Weights of a small masked image model: encoder layers 16, trained on telescope images of galaxies (Galaxy Zoo DECaLS).
Rows from block 13 of the encoder of a small masked image model, named by matrix and row number. Rows with one number belong to one neuron. Each number is 128 + 24 x the weight over its row's rms, rounded and kept within 0 to 255. All counts start at 0. Numbers have three digits each. After the name is the row's rms in percent of the matrix's.
After each neuron's rows are labels from the 100 images, of 14976, where the neuron reaches its highest value: "strongest on" is what is common among them; "colour at peak" is the nearest of a few named colours to the mean colour under the peak. Only what is clearly more common there than usual is listed. The data: telescope images of galaxies (Galaxy Zoo DECaLS). In brackets: how many of the 100.
# fc1: MLP up (encoder.blocks.13.mlp.fc1.weight, 1024x256), inputs 0-85
# fc2: MLP down (encoder.blocks.13.mlp.fc2.weight, 256x1024, transposed), outputs 0-85

fc1.566 130:092128111140150128128128128145082128151166091128128096113128128128155128152102150128128128104142128080128128072128092101128128111142077169108157155128090128128143128112099101128128128128109128144128155107114128128128156112181162109196144128128128128046079128
fc2.566 090:150128128153098128182065160147160147111154128150128071106128128128128128128112128128128152128128128105102128105128164128128149128128149128155128101128128159128160150128128173128128159101093128128107112096107128096107150128128150128128166149106110128104197108
strongest on: shape: featured or disk (61); edge-on disk: yes (46); roundness: cigar-shaped (30)
colour at peak: brown (56); grey (31)

fc1.558 240:088111116141148117116128128138087128154168095128128099109113128128150116162097154128128128094142128084118128089118091092140142105154072164106154151114090114140128128113101112128128115117109135148128152097117128128120154104190156105194143128128128120051075141
fc2.558 135:128128143165107128171062156150147147115150128152128065104128128128128128128113128128128144128128139104098114102128164148128148139128143128149128105128128154128160160128128174128111153103086128144128111092107128097110148128128151128143164143114112128096184111
strongest on: roundness: cigar-shaped (32); edge-on disk: yes (25)
colour at peak: brown (70)

fc1.334 140:087113105128157108128128128146087128151170100128128098103113128112147114155099147128138128100146118069106128088128101098140142104145076166100154147128083128128128128128098108128128109116128141152128155108112128128128152100181159100184151128128128128054080128
fc2.334 197:141121143159106128181062161139145150119151128149128065105138117139128139128111128128128128128120128102095113103140161150136153142143139128152128101116128154128163160140128171128110150107085128144116110090107137096128147128128150128143161148112114128095190106
strongest on: edge-on disk: yes (54); roundness: cigar-shaped (41)
colour at peak: brown (72)

fc1.41 095:154128128128101149128128128109168128089104157128148173150151128128106149099153104128128128162103128185148128159128163151110128149128188089157093128128158128128128128128154128128128152145154109103128108163128128128156128128066097157074105128128128128186172128
fc2.41 096:128128153160111128189066161128128143128128128128128063105128128128128128128109128128112128128128128098093128101128155151128156128128128128147128096128128151128160165145128168128109128106078128152128110084107128088128147128128145128128170148128128128093188108
strongest on: shape: featured or disk (61); edge-on disk: no (51); bar: no (36)
colour at peak: brown (46)

fc1.561 016:128128128128128128128128128128128128128128128128255128128128128128128128212128128128128128128128128128128128128128000128128128128128128128128128128128128128128128128128128128128128128128128128128128128128128128128128128128128128128255128128128128128128128128
fc2.561 052:128128128161128128178070128166128128128165128128128056128128128128128128128128128128128175128128128100097128128128166128128128128128128128128128128128128157128163128128128169128128160128082128128128128094098128098088128128128163128128171128128128128085186128
strongest on: shape: featured or disk (62)
colour at peak: brown (39)

fc1.376 126:085128106128145109114151102128092110163166104128145104109115140128144128168081146128128128113128115078128128096105094094128146114157077159103152160106098097144143128110108102128128107128128128128128164099099128141113162101174150106201128128128128128060082140
fc2.376 072:128128128177128128199052185128128147128156128152128069105128128128128128128128128128128128128128152128093101098128128128128150128128148128128128096128128152128171158128128174128128128128096128128104089090104128094128158128128128128128150153105128128100178090
strongest on: shape: featured or disk (91); edge-on disk: no (84); spiral arms: yes (74)
colour at peak: grey (82)

fc1.215 033:128128128128128128128128128128128128128077128128215128128128128128128128128128128128128128128128128217128128128128128128128128128128179128128128128128196075128128128128128128128128128128128128128128083128068128128128128128061128188128128185128128128128128128
fc2.215 051:128128128167128128193055162128128128128161128128128074128128128128128128128128128128128128128128128128081128128128128128128128128128157128128128096128128128128171176128128188128089128096074128128128128087093128089128128128128128128128128128096128128081179128
strongest on: spiral arms: yes (41)
colour at peak: brown (35); grey (28)

fc1.45 115:092113128147146128114128128144096128149165103128128084104114128128146128164100155128128128092128128071128128085128098091128147106152072171104171145128091128128128128115109110128128111128102128143128157096111128128128158111176154100184150128128128128053076128
fc2.45 008:128128128128128128128128128128128128128128128128128255128128128128128128128128128128128128128128128128128128128128128128128128128128128128128128128128128128128128128128128128128128128128255128128128128255128128128128128128128128128128128128128128128128128128
strongest on: edge-on disk: yes (26)
colour at peak: brown (67)

fc1.700 017:128128128128128128128128128128128128128128128128128128128128128128128128128128128128128128128128128128128128128128128128026128128128128128128042128128128128128128128128128128128128128128231128128128128128128128128128128128128128128128128128128128128128128128
fc2.700 007:128128128128128128128128128128128128128128128128128128128128128128128128128128128128128128128128128128128128128128128128128128128128128128128128128128128128128128128128128128128128128128128128128128128128128128128128128128128128128128128128128128128128128128
strongest on: shape: featured or disk (93); edge-on disk: no (91); spiral arms: yes (82)
colour at peak: grey (61); brown (35)

fc1.152 054:128128128128128128128128128128061128128180128128128086128128128128128128128088163128128128096128128069128128062128096073128128098128082171128128128128128128128128128128091128128128128128128128165128161128128128128128128128188128079181128128128128128035085128
fc2.152 051:128128128128097128199059178128128155128160128128128060128128128128128128128128128128128128128128128128089128128128128128128164128128128128128128128128128159128174161128128173128128128128051128128128098076128128096128174128128128128128128170128128128128174128
strongest on: shape: featured or disk (61); edge-on disk: no (58); spiral arms: yes (49)
colour at peak: grey (29)

fc1.71 020:041128128128128128128128128128128128128128128128128128128128128128128128128128128128128128128128128128050128128128128128128128128128128128128128128128128000128128128128128128128128128128128128128128128128128128128128128128128128128246128218128128128128128128
fc2.71 041:128128128095128128070205128128128128128128128128128196128128128128128128128128128128128128128128128128177128128128091128128128128128128128128128128128128093128072128128128090128128128128168128128128128185128128163128128128128128128089128128128128128128057128
strongest on: shape: featured or disk (64); spiral arms: yes (40)
colour at peak: brown (35)

fc1.236 114:088115110128145114128150106128086128169177098128154099128128128128150128165086152128128128103128128078107128094110093087128128114169072178104148154116084091154128105128092128128128100128128128128128150093110128143110149106169149111196128128128128128046074144
fc2.236 124:128128144155111112192056172141143148128141128142140066105128111128128128128116128128128128128128150116086128104141149150144153140144144128145128096128128148128168166128128170128116148102073141148105106080109128090116159128128141128141160148105107128107183098
strongest on: edge-on disk: no (51); spiral arms: yes (41)
colour at peak: brown (56)

fc1.264 076:128102128128150102101128128128100128164176097128128101128128152128165128159073128128149128128128128076128128093128128093128161105163067170103128161102088128160128128128128128128128106128103128128128164128108128128128154088180157103185128128128128128052083128
fc2.264 010:128128128128128128128128128128128128128128128128128128128128128128128128128128128128128128128128128128128128128128128128128128128128128128128128128128128128128128128128128128128128128128255128128128128128128128128128128128128128128128000128128128128128128128
strongest on: edge-on disk: no (70); spiral arms: yes (61); spiral winding: tight (44)
colour at peak: grey (80)

fc1.325 053:070128079128128128128162128128128128182165128128213128128128128128128128128084128128128128128128128128128128128094128128128128096188128167128128163083128081128170086128128128128128128128158128128128128128094128161128168128128128128205128195128128179079082128
fc2.325 166:128128146162115117188062169142140154118146128143138063106128113142128128128108128119128128128116147128082115109141144144144164128149147128147128098128128151128170166128140162128113141109063141153109100090112148095119168128128139128139156149109111128103186105
strongest on: edge-on disk: no (99); shape: featured or disk (99); spiral arms: yes (85)
colour at peak: grey (85)

fc1.473 027:059128128128128128128128128128128128128128128128128128128128128128128128128128128128128128128128128053128128128071128128128128128128060191128128128128061128128128128128128128128128128128128128128128128128128128191128128013210128128189128128128128128032128128
fc2.473 041:128128128089128128079228076128128128128128128128128181128128128128128128128128128128128128128128128128128128170128128128128090128128128128128128128128128091128086077128128073128128128128128128128128128179128128175128128128128128128128084128128128128128049128
strongest on: shape: featured or disk (64); bulge size: small (31); spiral winding: tight (30)
colour at peak: brown (44)

fc1.732 071:087128105128128128128128128128085128157162096128128092102128128128128128154074128128128128128128128073128128097128098084128153128128070171095158128128093128128128104128100128128128088128128128128128170128101128128128161097193156102198128128128128128058071128
fc2.732 017:128128128128128128128016128128128128128128128128128016128128128128128128128128128128128128128128128128128128128128128128128128128128128128128128128128128128128128128128128128128128128128128128128128128128128128128128128128128128128128128128128128128128209128
strongest on: spiral arms: yes (82); spiral winding: tight (62); bulge size: small (59)
colour at peak: grey (88)

fc1.317 038:128128128128128128128128128128128128128128128128128128128128128128128128128128128128128128128128128061128128089128060076128128128128064128076128128128128128128128128128128128128128128128128128128128184128128128128128128128224128128191128128128128128043060128
fc2.317 102:128128146159107128174063159150145149128154128151128066098128128128128128128110128128128148128128128098094128101128166151128151128143128128154128099128128150128158162146128174128111158100087128128128112090109128094113144128128148128128171147128110128089185109
strongest on: edge-on disk: yes (29)
colour at peak: brown (73)

fc1.316 119:082108100128149128128156128128083128167181089128142100104113128128146128158088128128128128102128106093112128094128102081128152111162083156111146153097097106128148107128096107128128111128109128128128156103101128128128155108172146110207128146143128128040072142
fc2.316 123:128128152156111128191057172141148149128144128145128065105128111143128128128128128128128128128128143113091115105128143148128157128142141128146128098128128153128172166128141169128113143104073142155110103085109141095128162128128128128144164144110111128103177101
strongest on: spiral arms: yes (80); bulge size: small (61); spiral winding: tight (55)
colour at peak: grey (82)

fc1.84 090:104094106128128109128128128128085128150166102128128087108128128128128128165077128128128128108128128073128128097128110097128144128148061177106161162105090128128128128128101107128128128128104128128128161090100128128128151091177164108194156128128128128044091128
fc2.84 030:128128128128128128043197128128128128128128128128128205128128128128128128128128128128128128128128128128186128128128076128128128128128128128128128128128128128128066074128128072128128128128211128064128128198128128128128128128128128128128068128128128128186071128
strongest on: edge-on disk: yes (31)
colour at peak: brown (64)

fc1.419 037:066128128128128128128128128128064128128128128128128128074128128128128128199128179128128128128128128076128128128128128062128128128128071175128128172128128128128128128128128128128128128128128128128128128077128128128128128128181128128184128185128128128048066128
fc2.419 018:009128128128128128128128128128128128128128128128128128128128128128128128128128128128128128128128128128128128128128006128128128128128128128128128128128203128128128128128128128128128128128128128128128128128128128128128128128128128128128128128128128128128128128
strongest on: shape: star or artifact (25)
colour at peak: brown (47)

fc1.547 168:091128111128152110128128128142080128154167090128128097112115136128152118161094155128128128104140118082110128090113090099128139107150076173102156153114091128146128128108102108128128114116106128146128151103104128128128149100180154106196139128128128128045077128
fc2.547 132:145110140162103128180060162128151147128147128150128067103141116128128140128112128128128128116128128099094128109128161156139154139128142128147128101117128149128167155143128174128116153101096128128112113086104142092128147128128145128128165146111110128101186105
strongest on: shape: featured or disk (63); edge-on disk: yes (29)
colour at peak: brown (45)

fc1.763 030:128128128128063128128128128128128128128128213128128128128128128128128128058128128128128128128128128128128128128128128197128128128128128069128128056128128128128128128128128128128128128128128128128128128128128128128128128128005128128128128128128128128217128128
fc2.763 133:128128146165113128185062172141140153128149128145128068110128115142128128128113128128128128128128139128092108098140144146142156128145142128153128101128128160128165165128140162128111144108073140154107098091112141094128157128128145128143153145111114128096183106
strongest on: edge-on disk: no (51); bar: no (34)
colour at peak: grey (70)

fc1.569 087:107128128152128128128128128128091128128177096128108089101128128128128128151102154106128128100128128078128128084128102094157152128147071161090157128128092128128128128104128128128128128128128128128128165100128128128128154107203158096181150128128128103068073128
fc2.569 046:128128180184128128181042183163128128128128128128128083128128128128128128128128128128128128128128128128086128128128128158128178128128128128128128128128128167095166174128128170128128166128077164166128090090128128080128128128128128128128128128128128128128189100
strongest on: roundness: round (66)
colour at peak: brown (87)

fc1.276 080:149128128100094128128128128128168128102079163128165170158128128128128128103155090128128128148128128185128128169128151185128128128101191109154079128128168128128128128128162128128128128154151128099128128128128128128153128128057128148089106128128128128211167128
fc2.276 286:140117146162109128181065162143145148118147128149128066101140118140134140128110128128121134117118137103093113105128157148139152141140140128148128100118128151122161163140128173135109148105087137148115108093106137094128147128128147128140161145118115128093185107
strongest on: edge-on disk: no (53); spiral winding: tight (28)
colour at peak: grey (61)

fc1.525 111:163151128128103128128128128128167128089088170128128167147142128128128128095167111128128128157128128193128128172128156168128109149104181092160100128147166128128109128128160128128128147151147128109128102163143128128152098152062106161067101128111128128191169128
fc2.525 008:128128128128128128128128128128128128128128128128128128128128128128128128128128128128128128128128128128128128128128128128128128128128128128128128128128128128128128128128128128128128128128128128128128128128128128128128128128128128128128128128128128128128128128
strongest on: shape: featured or disk (64)
colour at peak: brown (41)

fc1.251 012:128128128128128128128128128128128128128128128128128128128128128128128128128128128128128128128128128128128128128128128128128128128128255000128128128128128128128128128128128128128128128128128128128128128128128128128128128128128128128128128128128128128128255128
fc2.251 039:128128128074128128064211082128128128128128128128128192128128128128128128128128128128128128128128128128165128128128128128128088128128128128128128166128128128128080089128128081128128128128191128128128128171128128168128088128128128128128128128128128128128053128
strongest on: roundness: round (49)
colour at peak: grey (90)

fc1.212 090:092128128145128128128166128128093128153171108128128094128128147128163128153086154128144128104161128097128128082128093081128149101158070167128157147128100128128128128128098128128128107128128128128128172095128128152128158109185128093182128128128128128054061128
fc2.212 215:139117146157109128181059161148147152120146128149128066105142113140128140128116128128128140118117134102092112102136156152140154141138138128150128101128128151128162163138128174128112151101086138143117110090109138094121146128128149128144164144113116128094182107
strongest on: edge-on disk: no (92); spiral arms: yes (88); spiral winding: tight (57)
colour at peak: grey (96)

fc1.612 109:097128108150150128128128128128090128128171093128128102105128128128148128161093128128128128106128128083128128091128095089128156103160072153107158155128089128128128128128110101128128098128128128128128177082103128128128169111178156100192128128128128128060074128
fc2.612 085:128128152179128128184053180154128163128128128150128089128128098128128128128128128128110128128128128128087089100128128148155159128128145128153128105128128158128167169128148163128109154105082145166106092095106128094128164128128128128159128128128128128128180103
strongest on: roundness: round (51)
colour at peak: brown (95)

fc1.515 139:179147145108097147128128128128160128089083166128128156147141128146105128089163104128128128167128128177149128167146164174128117153097183095156093112128175151128109148128151128128128128151128128118128114161155128128128096152081115149054128111128128128198181106
fc2.515 042:128128128128128128178055178169128166128128128128173076083128128128128128128128128128128128128128165128128128128128128128128175128177128128128128128128128128128164183128128128128094128128036128177128128087128128089128214128128128128128128128128128128128162128
strongest on: edge-on disk: yes (37)
colour at peak: grey (42)

fc1.158 188:098120128147151117118128128141087128153167092112112095110115142115154114149093151128128128098148128071128128083128097098138146106145074170104167142115099128128128128128097119128128105116108137144128157103114128128115149112192154098180150128128128119057084128
fc2.158 038:128128128128128128186066128128128128128128128128128049082128128128128128128128128128128128128128128128091128128128175128128128128128128128128128128128128128128128128128128190128128128128060128128128128085128128091128128128128128128128178128128128128128195128
strongest on: edge-on disk: yes (29)
colour at peak: brown (38)

fc1.83 012:128128128128128128128128128128128128128128128128128128128128128128128128000128128128128128128128128128128128128128128128128128128128128128128128128128128128128128128128128128128128128128128128128128128128128128128128128128128128128000128128128128128128128128
fc2.83 009:128128128128128128128128128128128128128128128128128128128128128128128128128128128128128128128128128255128128128128000128128128128128128128128128128128128128128128128128128128128128128128128128128128128128128128128128128128128128128128128128128128128128128128
strongest on: roundness: cigar-shaped (37)
colour at peak: brown (82)

fc1.104 106:089111128128146128128128128128086128163167090128128082108128128128149128162090160128128128111128115074128128091128104104128148128149078178109157155115098128146128128128128128128128128100128128146128160085098128128128150128188150103185128128128128128053069128
fc2.104 062:128128128162128128182057177128156163128128128128128067128128128128128128128128128128128128128128128128098128128128150167128153128128157128128128097128128158128128176128128182128128170099070128150128107088128128096128128128128128128128156128128128128103200128
strongest on: shape: star or artifact (28)
colour at peak: brown (63)

fc1.358 034:128128128128128128128128128128128128128080128128128200128128128128128128128128128128128128128128128213128128195128193128128128128128231128128128128128128128128128128128128128128128128128128128128128068128128128128128128128025128177128128128128128128198128128
fc2.358 058:128128128162128128194067161128128128128160128128128059099128128128128128128128128128128128128128128097085128102128161128128128128128128128128128093128128128128173159128128179128128128102081128128128128092128128095128128128128128128128165157128128128084186128
strongest on: shape: featured or disk (61)
colour at peak: brown (35)

fc1.722 059:149128128128081173128128128128167128082092128128128168128128128128104128071159128128128128155128128176128128128176128167128128128128193098128083128128201128128128128128176128153128128128128128128128128159166128128128128128088076128058128128128128128193178128
fc2.722 266:143119142162109128178066158141142149120151128147128064105138117137134138128110128128119135118120128102093112104128160149140153144140139135152128102117123153128159159138128170134109148107088134147116110092110138094128147128128150128143160148117115128090189108
strongest on: edge-on disk: no (51)
colour at peak: brown (49)

fc1.119 059:128128128128128128128128128128058128128170128128128100128128128128128128160077128128128128128128128071128128089128087128128128096128100172128128160083128128128128128128128128128128128128128128128128164128100128128128128128183170084184128128128128128045084128
fc2.119 323:136124140164109122180060162144143152118149121149128072104138112135133139128113128120124135120120136109093106102135157152142152138141139128150128103119120153120166163134128172128109152103086135147115109087105136093118151128134146128144157147113115128096181106
strongest on: roundness: cigar-shaped (30)
colour at peak: grey (73)

fc1.94 042:128128128128128128128128128128069128128128128128170128128128128128128128180069128128128128128128128085128128128128128128128128090185062188128128183128128128128128079128090128128128128128128128128128128128128128180128128085169128128206128128128128128044072128
fc2.94 014:128128128128128128128128255128128128128128128128128128128128128128128128128128128128128128128128128128128128128128128128128128128128128128128128128128128128128128128128128128128128128128000128128128128128128128128128240128128128128128128128128128128128128128
strongest on: spiral arms: yes (94); bulge size: small (69); spiral winding: tight (66)
colour at peak: grey (90)