A small masked image model, trained from scratch.
Model: encoder norm layernorm, encoder activation gelu, encoder width 256.
Training: ademamix at rate 0.00055, batches of 128.
Data: trained on telescope images of galaxies (Galaxy Zoo DECaLS), 44167 training examples.
Rows from block 7 of the encoder of a small masked image model, named by matrix and row number. Rows with one number belong to one neuron. Each number is 128 + 24 x the weight over its row's rms, rounded and kept within 0 to 255. All counts start at 0. Numbers have three digits each.
After each neuron's rows are labels from the 100 images, of 14976, where the neuron reaches its highest value: "place" is the part of the image that holds the peak. Only what is clearly more common there than usual is listed. The data: telescope images of galaxies (Galaxy Zoo DECaLS). In brackets: how many of the 100, against the usual share in percent.
# fc1: MLP up (encoder.blocks.7.mlp.fc1.weight, 1024x256), inputs 64-127
# fc2: MLP down (encoder.blocks.7.mlp.fc2.weight, 256x1024, transposed), outputs 64-127

fc1.132:128128079128128128128159128128128095159077087162091128128212128128128128128128165179076128128128128128128174106128128128182088175128128151128200128128128128128128128128172128128087128128128155
fc2.132:128128128128128128128128128128128128128128128128128128128128128128128128128128128128128128128128128128128128128128128128128128128128128128128128128128128128128128128128128128128128128128128128
place: bottom left (31 vs 11.1)

fc1.391:128128128128084128128128167128176128128216173128128128128058128128128150178128128128162128128162128128128174128073128077128128082095128079093052128128128128128128128128128128128128128128128128
fc2.391:128128128128128128128128128128128128128128128128128128128128128128128128128128128128128128128128128128128128128128128128128128128128128128128128084128128068128128128128128128208128128128128128
place: top centre (35 vs 11.1)

fc1.121:165128160128128128128117128128152147086188128128128103115052153128120128144128086105184086128128149128128103151128128102084151088083099089128077128128107107128167109128104128128143128107128084
fc2.121:128110105105128143128128148170128164099157173128128128128109128097175108083128128128155128128183128138128102188096116104094128128074140144168128117151128108106155150102154114128128154128128128
place: centre (57 vs 11.1)

fc1.227:128128128128168128128128128128128128128051128128128128128192128128128068092128128128128128128128128128128128128179128189128128170197128128128166128128128128128091168128128128128192128128128128
fc2.227:128128101128128128128128156153128128128128186128128128152128128128164128086101128128128128128128128128128091163088128128128128128074128128178163128128128128128128128128128104159128128128153128
place: middle left (30 vs 11.1)

fc1.502:128078128128077128162128128128171128128197128128128128128055128128128128128128052128179128128172128093128128128128175128128128066064128128128088128128128128128128128128128158128128128128128128
fc2.502:180128128128128128128128170171128170128128188128128128128128128128185128059128128128128128128128128128128081172128090128128128128087128128128128128128128128128128168128128128128128128169177128
place: bottom centre (60 vs 11.1); centre (27 vs 11.1)

fc1.515:128128128128128128128128128064175128128173128128128128128034128128088128128128128128128128190128185128128060128128128128128128128128128048128128128128128128128128128128128128128128081067128128
fc2.515:128128106105109156113128128165128170104153159128128128113108153089169102098142142128148128128176128153128103194082115128099128128081128146151106114161128099128149164100173128128128152159128115
place: middle right (27 vs 11.1)

fc1.47:128128128128128128128128128128077128128071128128128128159192128128159074096128128128060128128079128128128128128157128179147128151177128128166176128128128128099096128128128128128128128128090156
fc2.47:140113112095117163113128136167122165100159159128128128115104144100167115088128143113157128128181144147128095183085117120101128128094128143153105113159143096112156153102162128140128152145150115
place: centre (44 vs 11.1)

fc1.641:128128128128080128128128128128182128128171128128128099128062128128128128179128080128183083128173094081128185128098128092128128061076128094128094128128128128128128076157128128097128128128128180
fc2.641:128128128128128128128128128128128000128128128128128128128128128128128128128128128128128128128000128128128128128224128128128128128128128128128128128128128128128128128128128128128128128128128128
place: bottom centre (33 vs 11.1)

fc1.215:128128059128128128128208128128128128128128128128128128128128128128128128128128128128128128128128128128128128128128128128128043128128128128046212128128128128128128056128128128128128128128128128
fc2.215:128128128128128128128128128128128128128128128128128128128128128128128128128128128128128128128128128128128128128128128128128128128128128128128128128128128128128128128128128128128128128128128128
place: bottom centre (46 vs 11.1)

fc1.514:128128128128128128128223128128128128128069128128128181128225128128180128128128128128128128128128128128128128128128128128128128227195128176128128128128128128128128128128128128128128128128128128
fc2.514:128128128128128128128128128128128128128128128128128128128128128128128128128128128128128128128021128128128128021128128128128128128128128128128128128128128128128128128128128128128128128128128128
place: bottom left (30 vs 11.1)

fc1.418:128128128128148111128128092111087128128038128100128128128180128128128090114128128128091128109059128128128099128161128180109148144154128128148167161153169128128128128097128128128128128144074108
fc2.418:128128128128128128128128197128128128128128128128128128128128128128128128128128128128128128128128128128128128128128128128128128128128128128128128128128128128128128128128054128128128128128128128
place: centre (72 vs 11.1)

fc1.151:128128128128128128128128190128128128066212128128128128128070128128128128128128128033128128174128071128176128128128176128128128083071128128128083128128128128128128128128128128128128180128037128
fc2.151:128128128128128128128128128128128128128128128128128128208197128128128128128128128128128128128128128128128128128128128128128128128128128128128128128128128128128128128128128128128128128128128128
place: bottom left (28 vs 11.1)

fc1.452:128112173128128128128128128128171128098171128128128128128045128128081153166128074128182098128158128128128111148092128102095128074089086090104074128128088128128155107128100128128128112128144100
fc2.452:128128128113128161128128128168128166107146165128128128128103157090185109106128128128148128128181128157128112189078106128102128128084128151151128128166128093128128170097174128128128128162128128
place: bottom centre (33 vs 11.1)

fc1.224:128128128128128128128128128128128128128128128201128128196241128128128128128128128128128128128128128128128128128128128178128128128128128193128128128128128128128128128128128128128128128128062192
fc2.224:128128128128128128128015128128128128128128128128128128128128128128128128128128128128128128128128128128128128128128128128128128128128128128128128128128128128128128128128128128128128128128128128
place: centre (31 vs 11.1)

fc1.736:113128079147153128128148103128080128135066128128128159151219097128137082111128128128076161128095128128109128106139114154128112173176143162128194141128139147103108161115166128128128128141093155
fc2.736:136111111099128161111137140163120162109160161128128128120112144100178116087128146108154128128165143153113093182094116120102128128097120150152112117162140102116156155107164124141117147136156110
place: centre (82 vs 11.1)

fc1.142:128128128128128128128128186128182128128188128128128103128055128128128128172128128128163085128208128128128128128128128128128128064128128128128082128076128128128128086128128128128128128069128128
fc2.142:128128128128128128128128128128128128128128128128128128128128128168078128128128128180067128128066128128128128058128128128128128128188128128128128128081128128128128128128128128128128128128128128
place: middle right (47 vs 11.1)

fc1.184:195128128083128159128128128149150128086157128085128128073093128128128155156128128128166071128128159128128094128128128128054156112071092128128071128128128128128128128128128128128128128128128073
fc2.184:128128128128128128128128128128128086157084070128128128128128128157068128176128128128128128128128128128128157077172152128128128128184128128101128128128128185128128092128090128128128128128086128
place: top centre (28 vs 11.1)

fc1.205:128128128128128128128128128128128128128128128204128128128067128128128128128128128128128128128212128008128198128128128128128053128128128078128128128128128128128128128128128128128128128128128128
fc2.205:128128128128128128128128128079128087128096128128128128128162128170086128166128128128079128128071128090128128064177128128182128128172128128128167128128128162128128091128099128128128128128128128
place: bottom left (35 vs 11.1)

fc1.367:098139102142161128128128108109079128146043128128128172128233104116139091109128128128082154128115128128128128128158128166128128179194141161128186128128140145128114160100145128128128128128096143
fc2.367:139103106104128151112139144165128162104158178128128139128116142096179117090128154128150128128157142147118092177087113119106128128087128154156128117152143101115156159111163128146128146143149128
place: centre (98 vs 11.1)

fc1.430:128128128128128128128128128128209128128191128128128128128128128128128128128128128128128128128233128128128128128128128128128128128128128128046128128128128128128128128128128128128128128128128128
fc2.430:128128128128173072128128128076128128128064128128128128128172128172081128128128128166085128128069128128128128033128128128173128128128128128128128128091128128128128128128128128128128128128128128
place: middle right (37 vs 11.1)

fc1.274:150112150106128156128128128128185128128210128128128105128049128128128157143128128128184114146166128128159137158106128090108128081077107088128091116120096128128128093160128128128156104091128110
fc2.274:128128128128128128128128128128128029128128128128128128128128128239128128128128128128128128128000128128128128128128128128252128128128128128128128128128128128128128128128128128128128128128128128
place: bottom left (28 vs 11.1)

fc1.24:128110164113128128146128146128173137093195145104128115108050141128086144157128096128189106128128128128145110138110128090108152068078096077114067128128091128128156112128103128128128128105144091
fc2.24:128128109102128162128128128166128170128163160128128128128128128100182128081128128128160128128186128150128103195073089128089128128077128157167128099153128100128150164106179128157128128128154128
place: bottom right (28 vs 11.1)

fc1.361:106128098150128109128151128128075128149060128164101159128201128128157096104128140128070157128128106110088150128155128153128128174170164155128197128128162160128128141128176128128128158148128172
fc2.361:128128128103128152128128146171128162105161164128128128128115128088182128103128128128152128128158128152128092196085106128098128128083128152160128099153144098128151170107166128149128148152142128
place: middle left (32 vs 11.1)

fc1.683:128128128151128128128128109128072128128049128128103128128217128128162128128128128128071162088083097128128128128128128128128128217162173148128193128128162128128089128128151128128128128160128128
fc2.683:128128128128128128128128128128128063180128128128128128128128128128128189128128128128128128128031128128128128128128128128128128128192128128128128128128128128128128128128128128128128128067128128
place: bottom left (30 vs 11.1)

fc1.243:128128128175172128128128128128128128128066128128128171128212128128128128128128128128077128128128128128092128128171128165128128178195128186128207128128153128128087128128128128128128128128128167
fc2.243:128128128128128128128128128128128128128128128128128128128128128128128128008128128128128128128128255128128128128233128128128128128128128128128128128128128128128128128128128128128128128128128128
place: middle right (33 vs 11.1)

fc1.697:128128128128128128128128211128244128128221128128128128128034128128128128128128128128128128128240128128128128128128128128031128027032128128128128128128128128128128128128128128128128128128128128
fc2.697:128128128164128090128128128089128092162084092128128128128128128165070128165128128128128128128077128128128171069182128128166128128180128128100128128128128128128089086128089128128128128128128128
place: middle right (37 vs 11.1); bottom right (35 vs 11.1)

fc1.134:060128128128128128128128128128033128128128128128128128128128128128128128128128128084128128128128128128128128128128128128128128128128128128128128128128128128128128128128128128128128128128128128
fc2.134:128128128128128128128128128128128128128128128128128128128128128128128128128128128128128128128128128128128128128064128128128128128128128128128128128128187128128128128128128128203128128128128128
place: centre (44 vs 11.1)

fc1.495:128088128128128128128128128128128128128128128128041128128128128128128128128128128128128128128222128128128145128128128128128128128128128128128227128128128128128128128128240128128128128128128190
fc2.495:138118111099123154118136140178121163106161166128128128118113143094179114091128147121152128128160139149117092193090114113100128128085128147164115110153141100113155160105163119135118150141143116
place: bottom left (30 vs 11.1)

fc1.25:128128128128128128128128128128128128128195128128128128128054128128128186128128072128178091183162128128156128075107128128128128078064128091128100128098128128128128128162081128128128128105128128
fc2.25:128128128128128128128128128128128128128128128128128128128128128128128128128128128128128128128128128128128128128047128128128128128128128128128128128128128128128128128128128128198128128128128128
place: middle left (30 vs 11.1)

fc1.277:128147098128140109128152110128065128157059128128128145128219128128166106100128144128079160128090128128128128128128128175143128169156128169141187142128154152128128167128160128128128128164103155
fc2.277:128128128128128189128128128226128185128128128128128128128128128128128128128128128128128128128220128128128128215128128128128128128128128128128081128128128128128128128128128128128128128128128128
place: centre (97 vs 11.1)

fc1.595:128128128128128128128128128128128128128128128128128128128128128128128128128128128128128128128128128128128128128128220128128128128255128128000128128128128128128128128128128128128128128128128128
fc2.595:128128128168128084128128128076128128128078095128128128128163128170060128128128128128084128128061128128128165050164128128128128128175128128128128128090128128128128128128090128128128128128128128
place: middle right (44 vs 11.1)

fc1.559:128128056128128128128128128128128000128128128128128128128128128253128128128128128128128128128128128128128128128128128128128128128128128128128231128128128128128128128128202128128128128128128128
fc2.559:128128128086128152128128128161128166104169176128128128128128128094181128092128128103166128128167128154128099186072128128128128128096128151165128128149128101128160163097174128128128161128128128
place: bottom left (27 vs 11.1)

fc1.463:128128128128128128128128128128128128128128128128128128128128128128128128128128128128128128128128128128128128128128128128128128128128128128128255128128128128128128128128128128128128128128128128
fc2.463:128128128128128128128128128074128128128079083128128128128128128128064128128128128128128128128053128128128128072181128128128128128197128128128128128128128128128128128128128128128128128128128128
place: bottom left (28 vs 11.1)

fc1.551:128128128128128128128128128128128201128128128206128128128203128128128128128128128128128198128128128128128128128128128128128128128128128128128128128128187128128128128128128128128128128128128193
fc2.551:128128128128128011128015128128128128128128128128128128128128128128128128128128128128128128128015128128128128128128128128128128128254128128128128128128128128128128128128037128128128128128128128
place: middle right (41 vs 11.1)

fc1.433:128058128128128238128128128128128128128128128128128128128165128128128045128128128128066128128128128128128128128055128128128128128128128128128128128128128128128128128128128128128128128128033203
fc2.433:136114109100128160116136140171121163104163164128128128128114143099173114091128147128156128136167143147113098178086116116101128128083128144160114112157142095114159156108165121137120147136148120
place: bottom centre (68 vs 11.1)

fc1.627:128128128128128128128128128128128128128057128128128128128236074128128128128128128128068128128128128128088128128128128179128128203187191198128191128128128128128089128128128128128128128128128174
fc2.627:128147150163128099128128109092128098160092088128128128128128128168079128169128128149099128128074128102128162075176149128155128128167128107106128128092128154149105089150094128128128108107099128
place: middle right (33 vs 11.1)

fc1.103:128128128128128128128128128128070128128075128128128185128128128209128128128128128128128128128128128128128128128128128128128128128128128128128205128128128128128063128128128128128059128128128128
fc2.103:128128128128128128128128128128128128128128255128128128128128128128255128128128128128128128128128128128128128128128128128128128128128128128128128128128128128128128128128128128128128128128128128
place: centre (41 vs 11.1)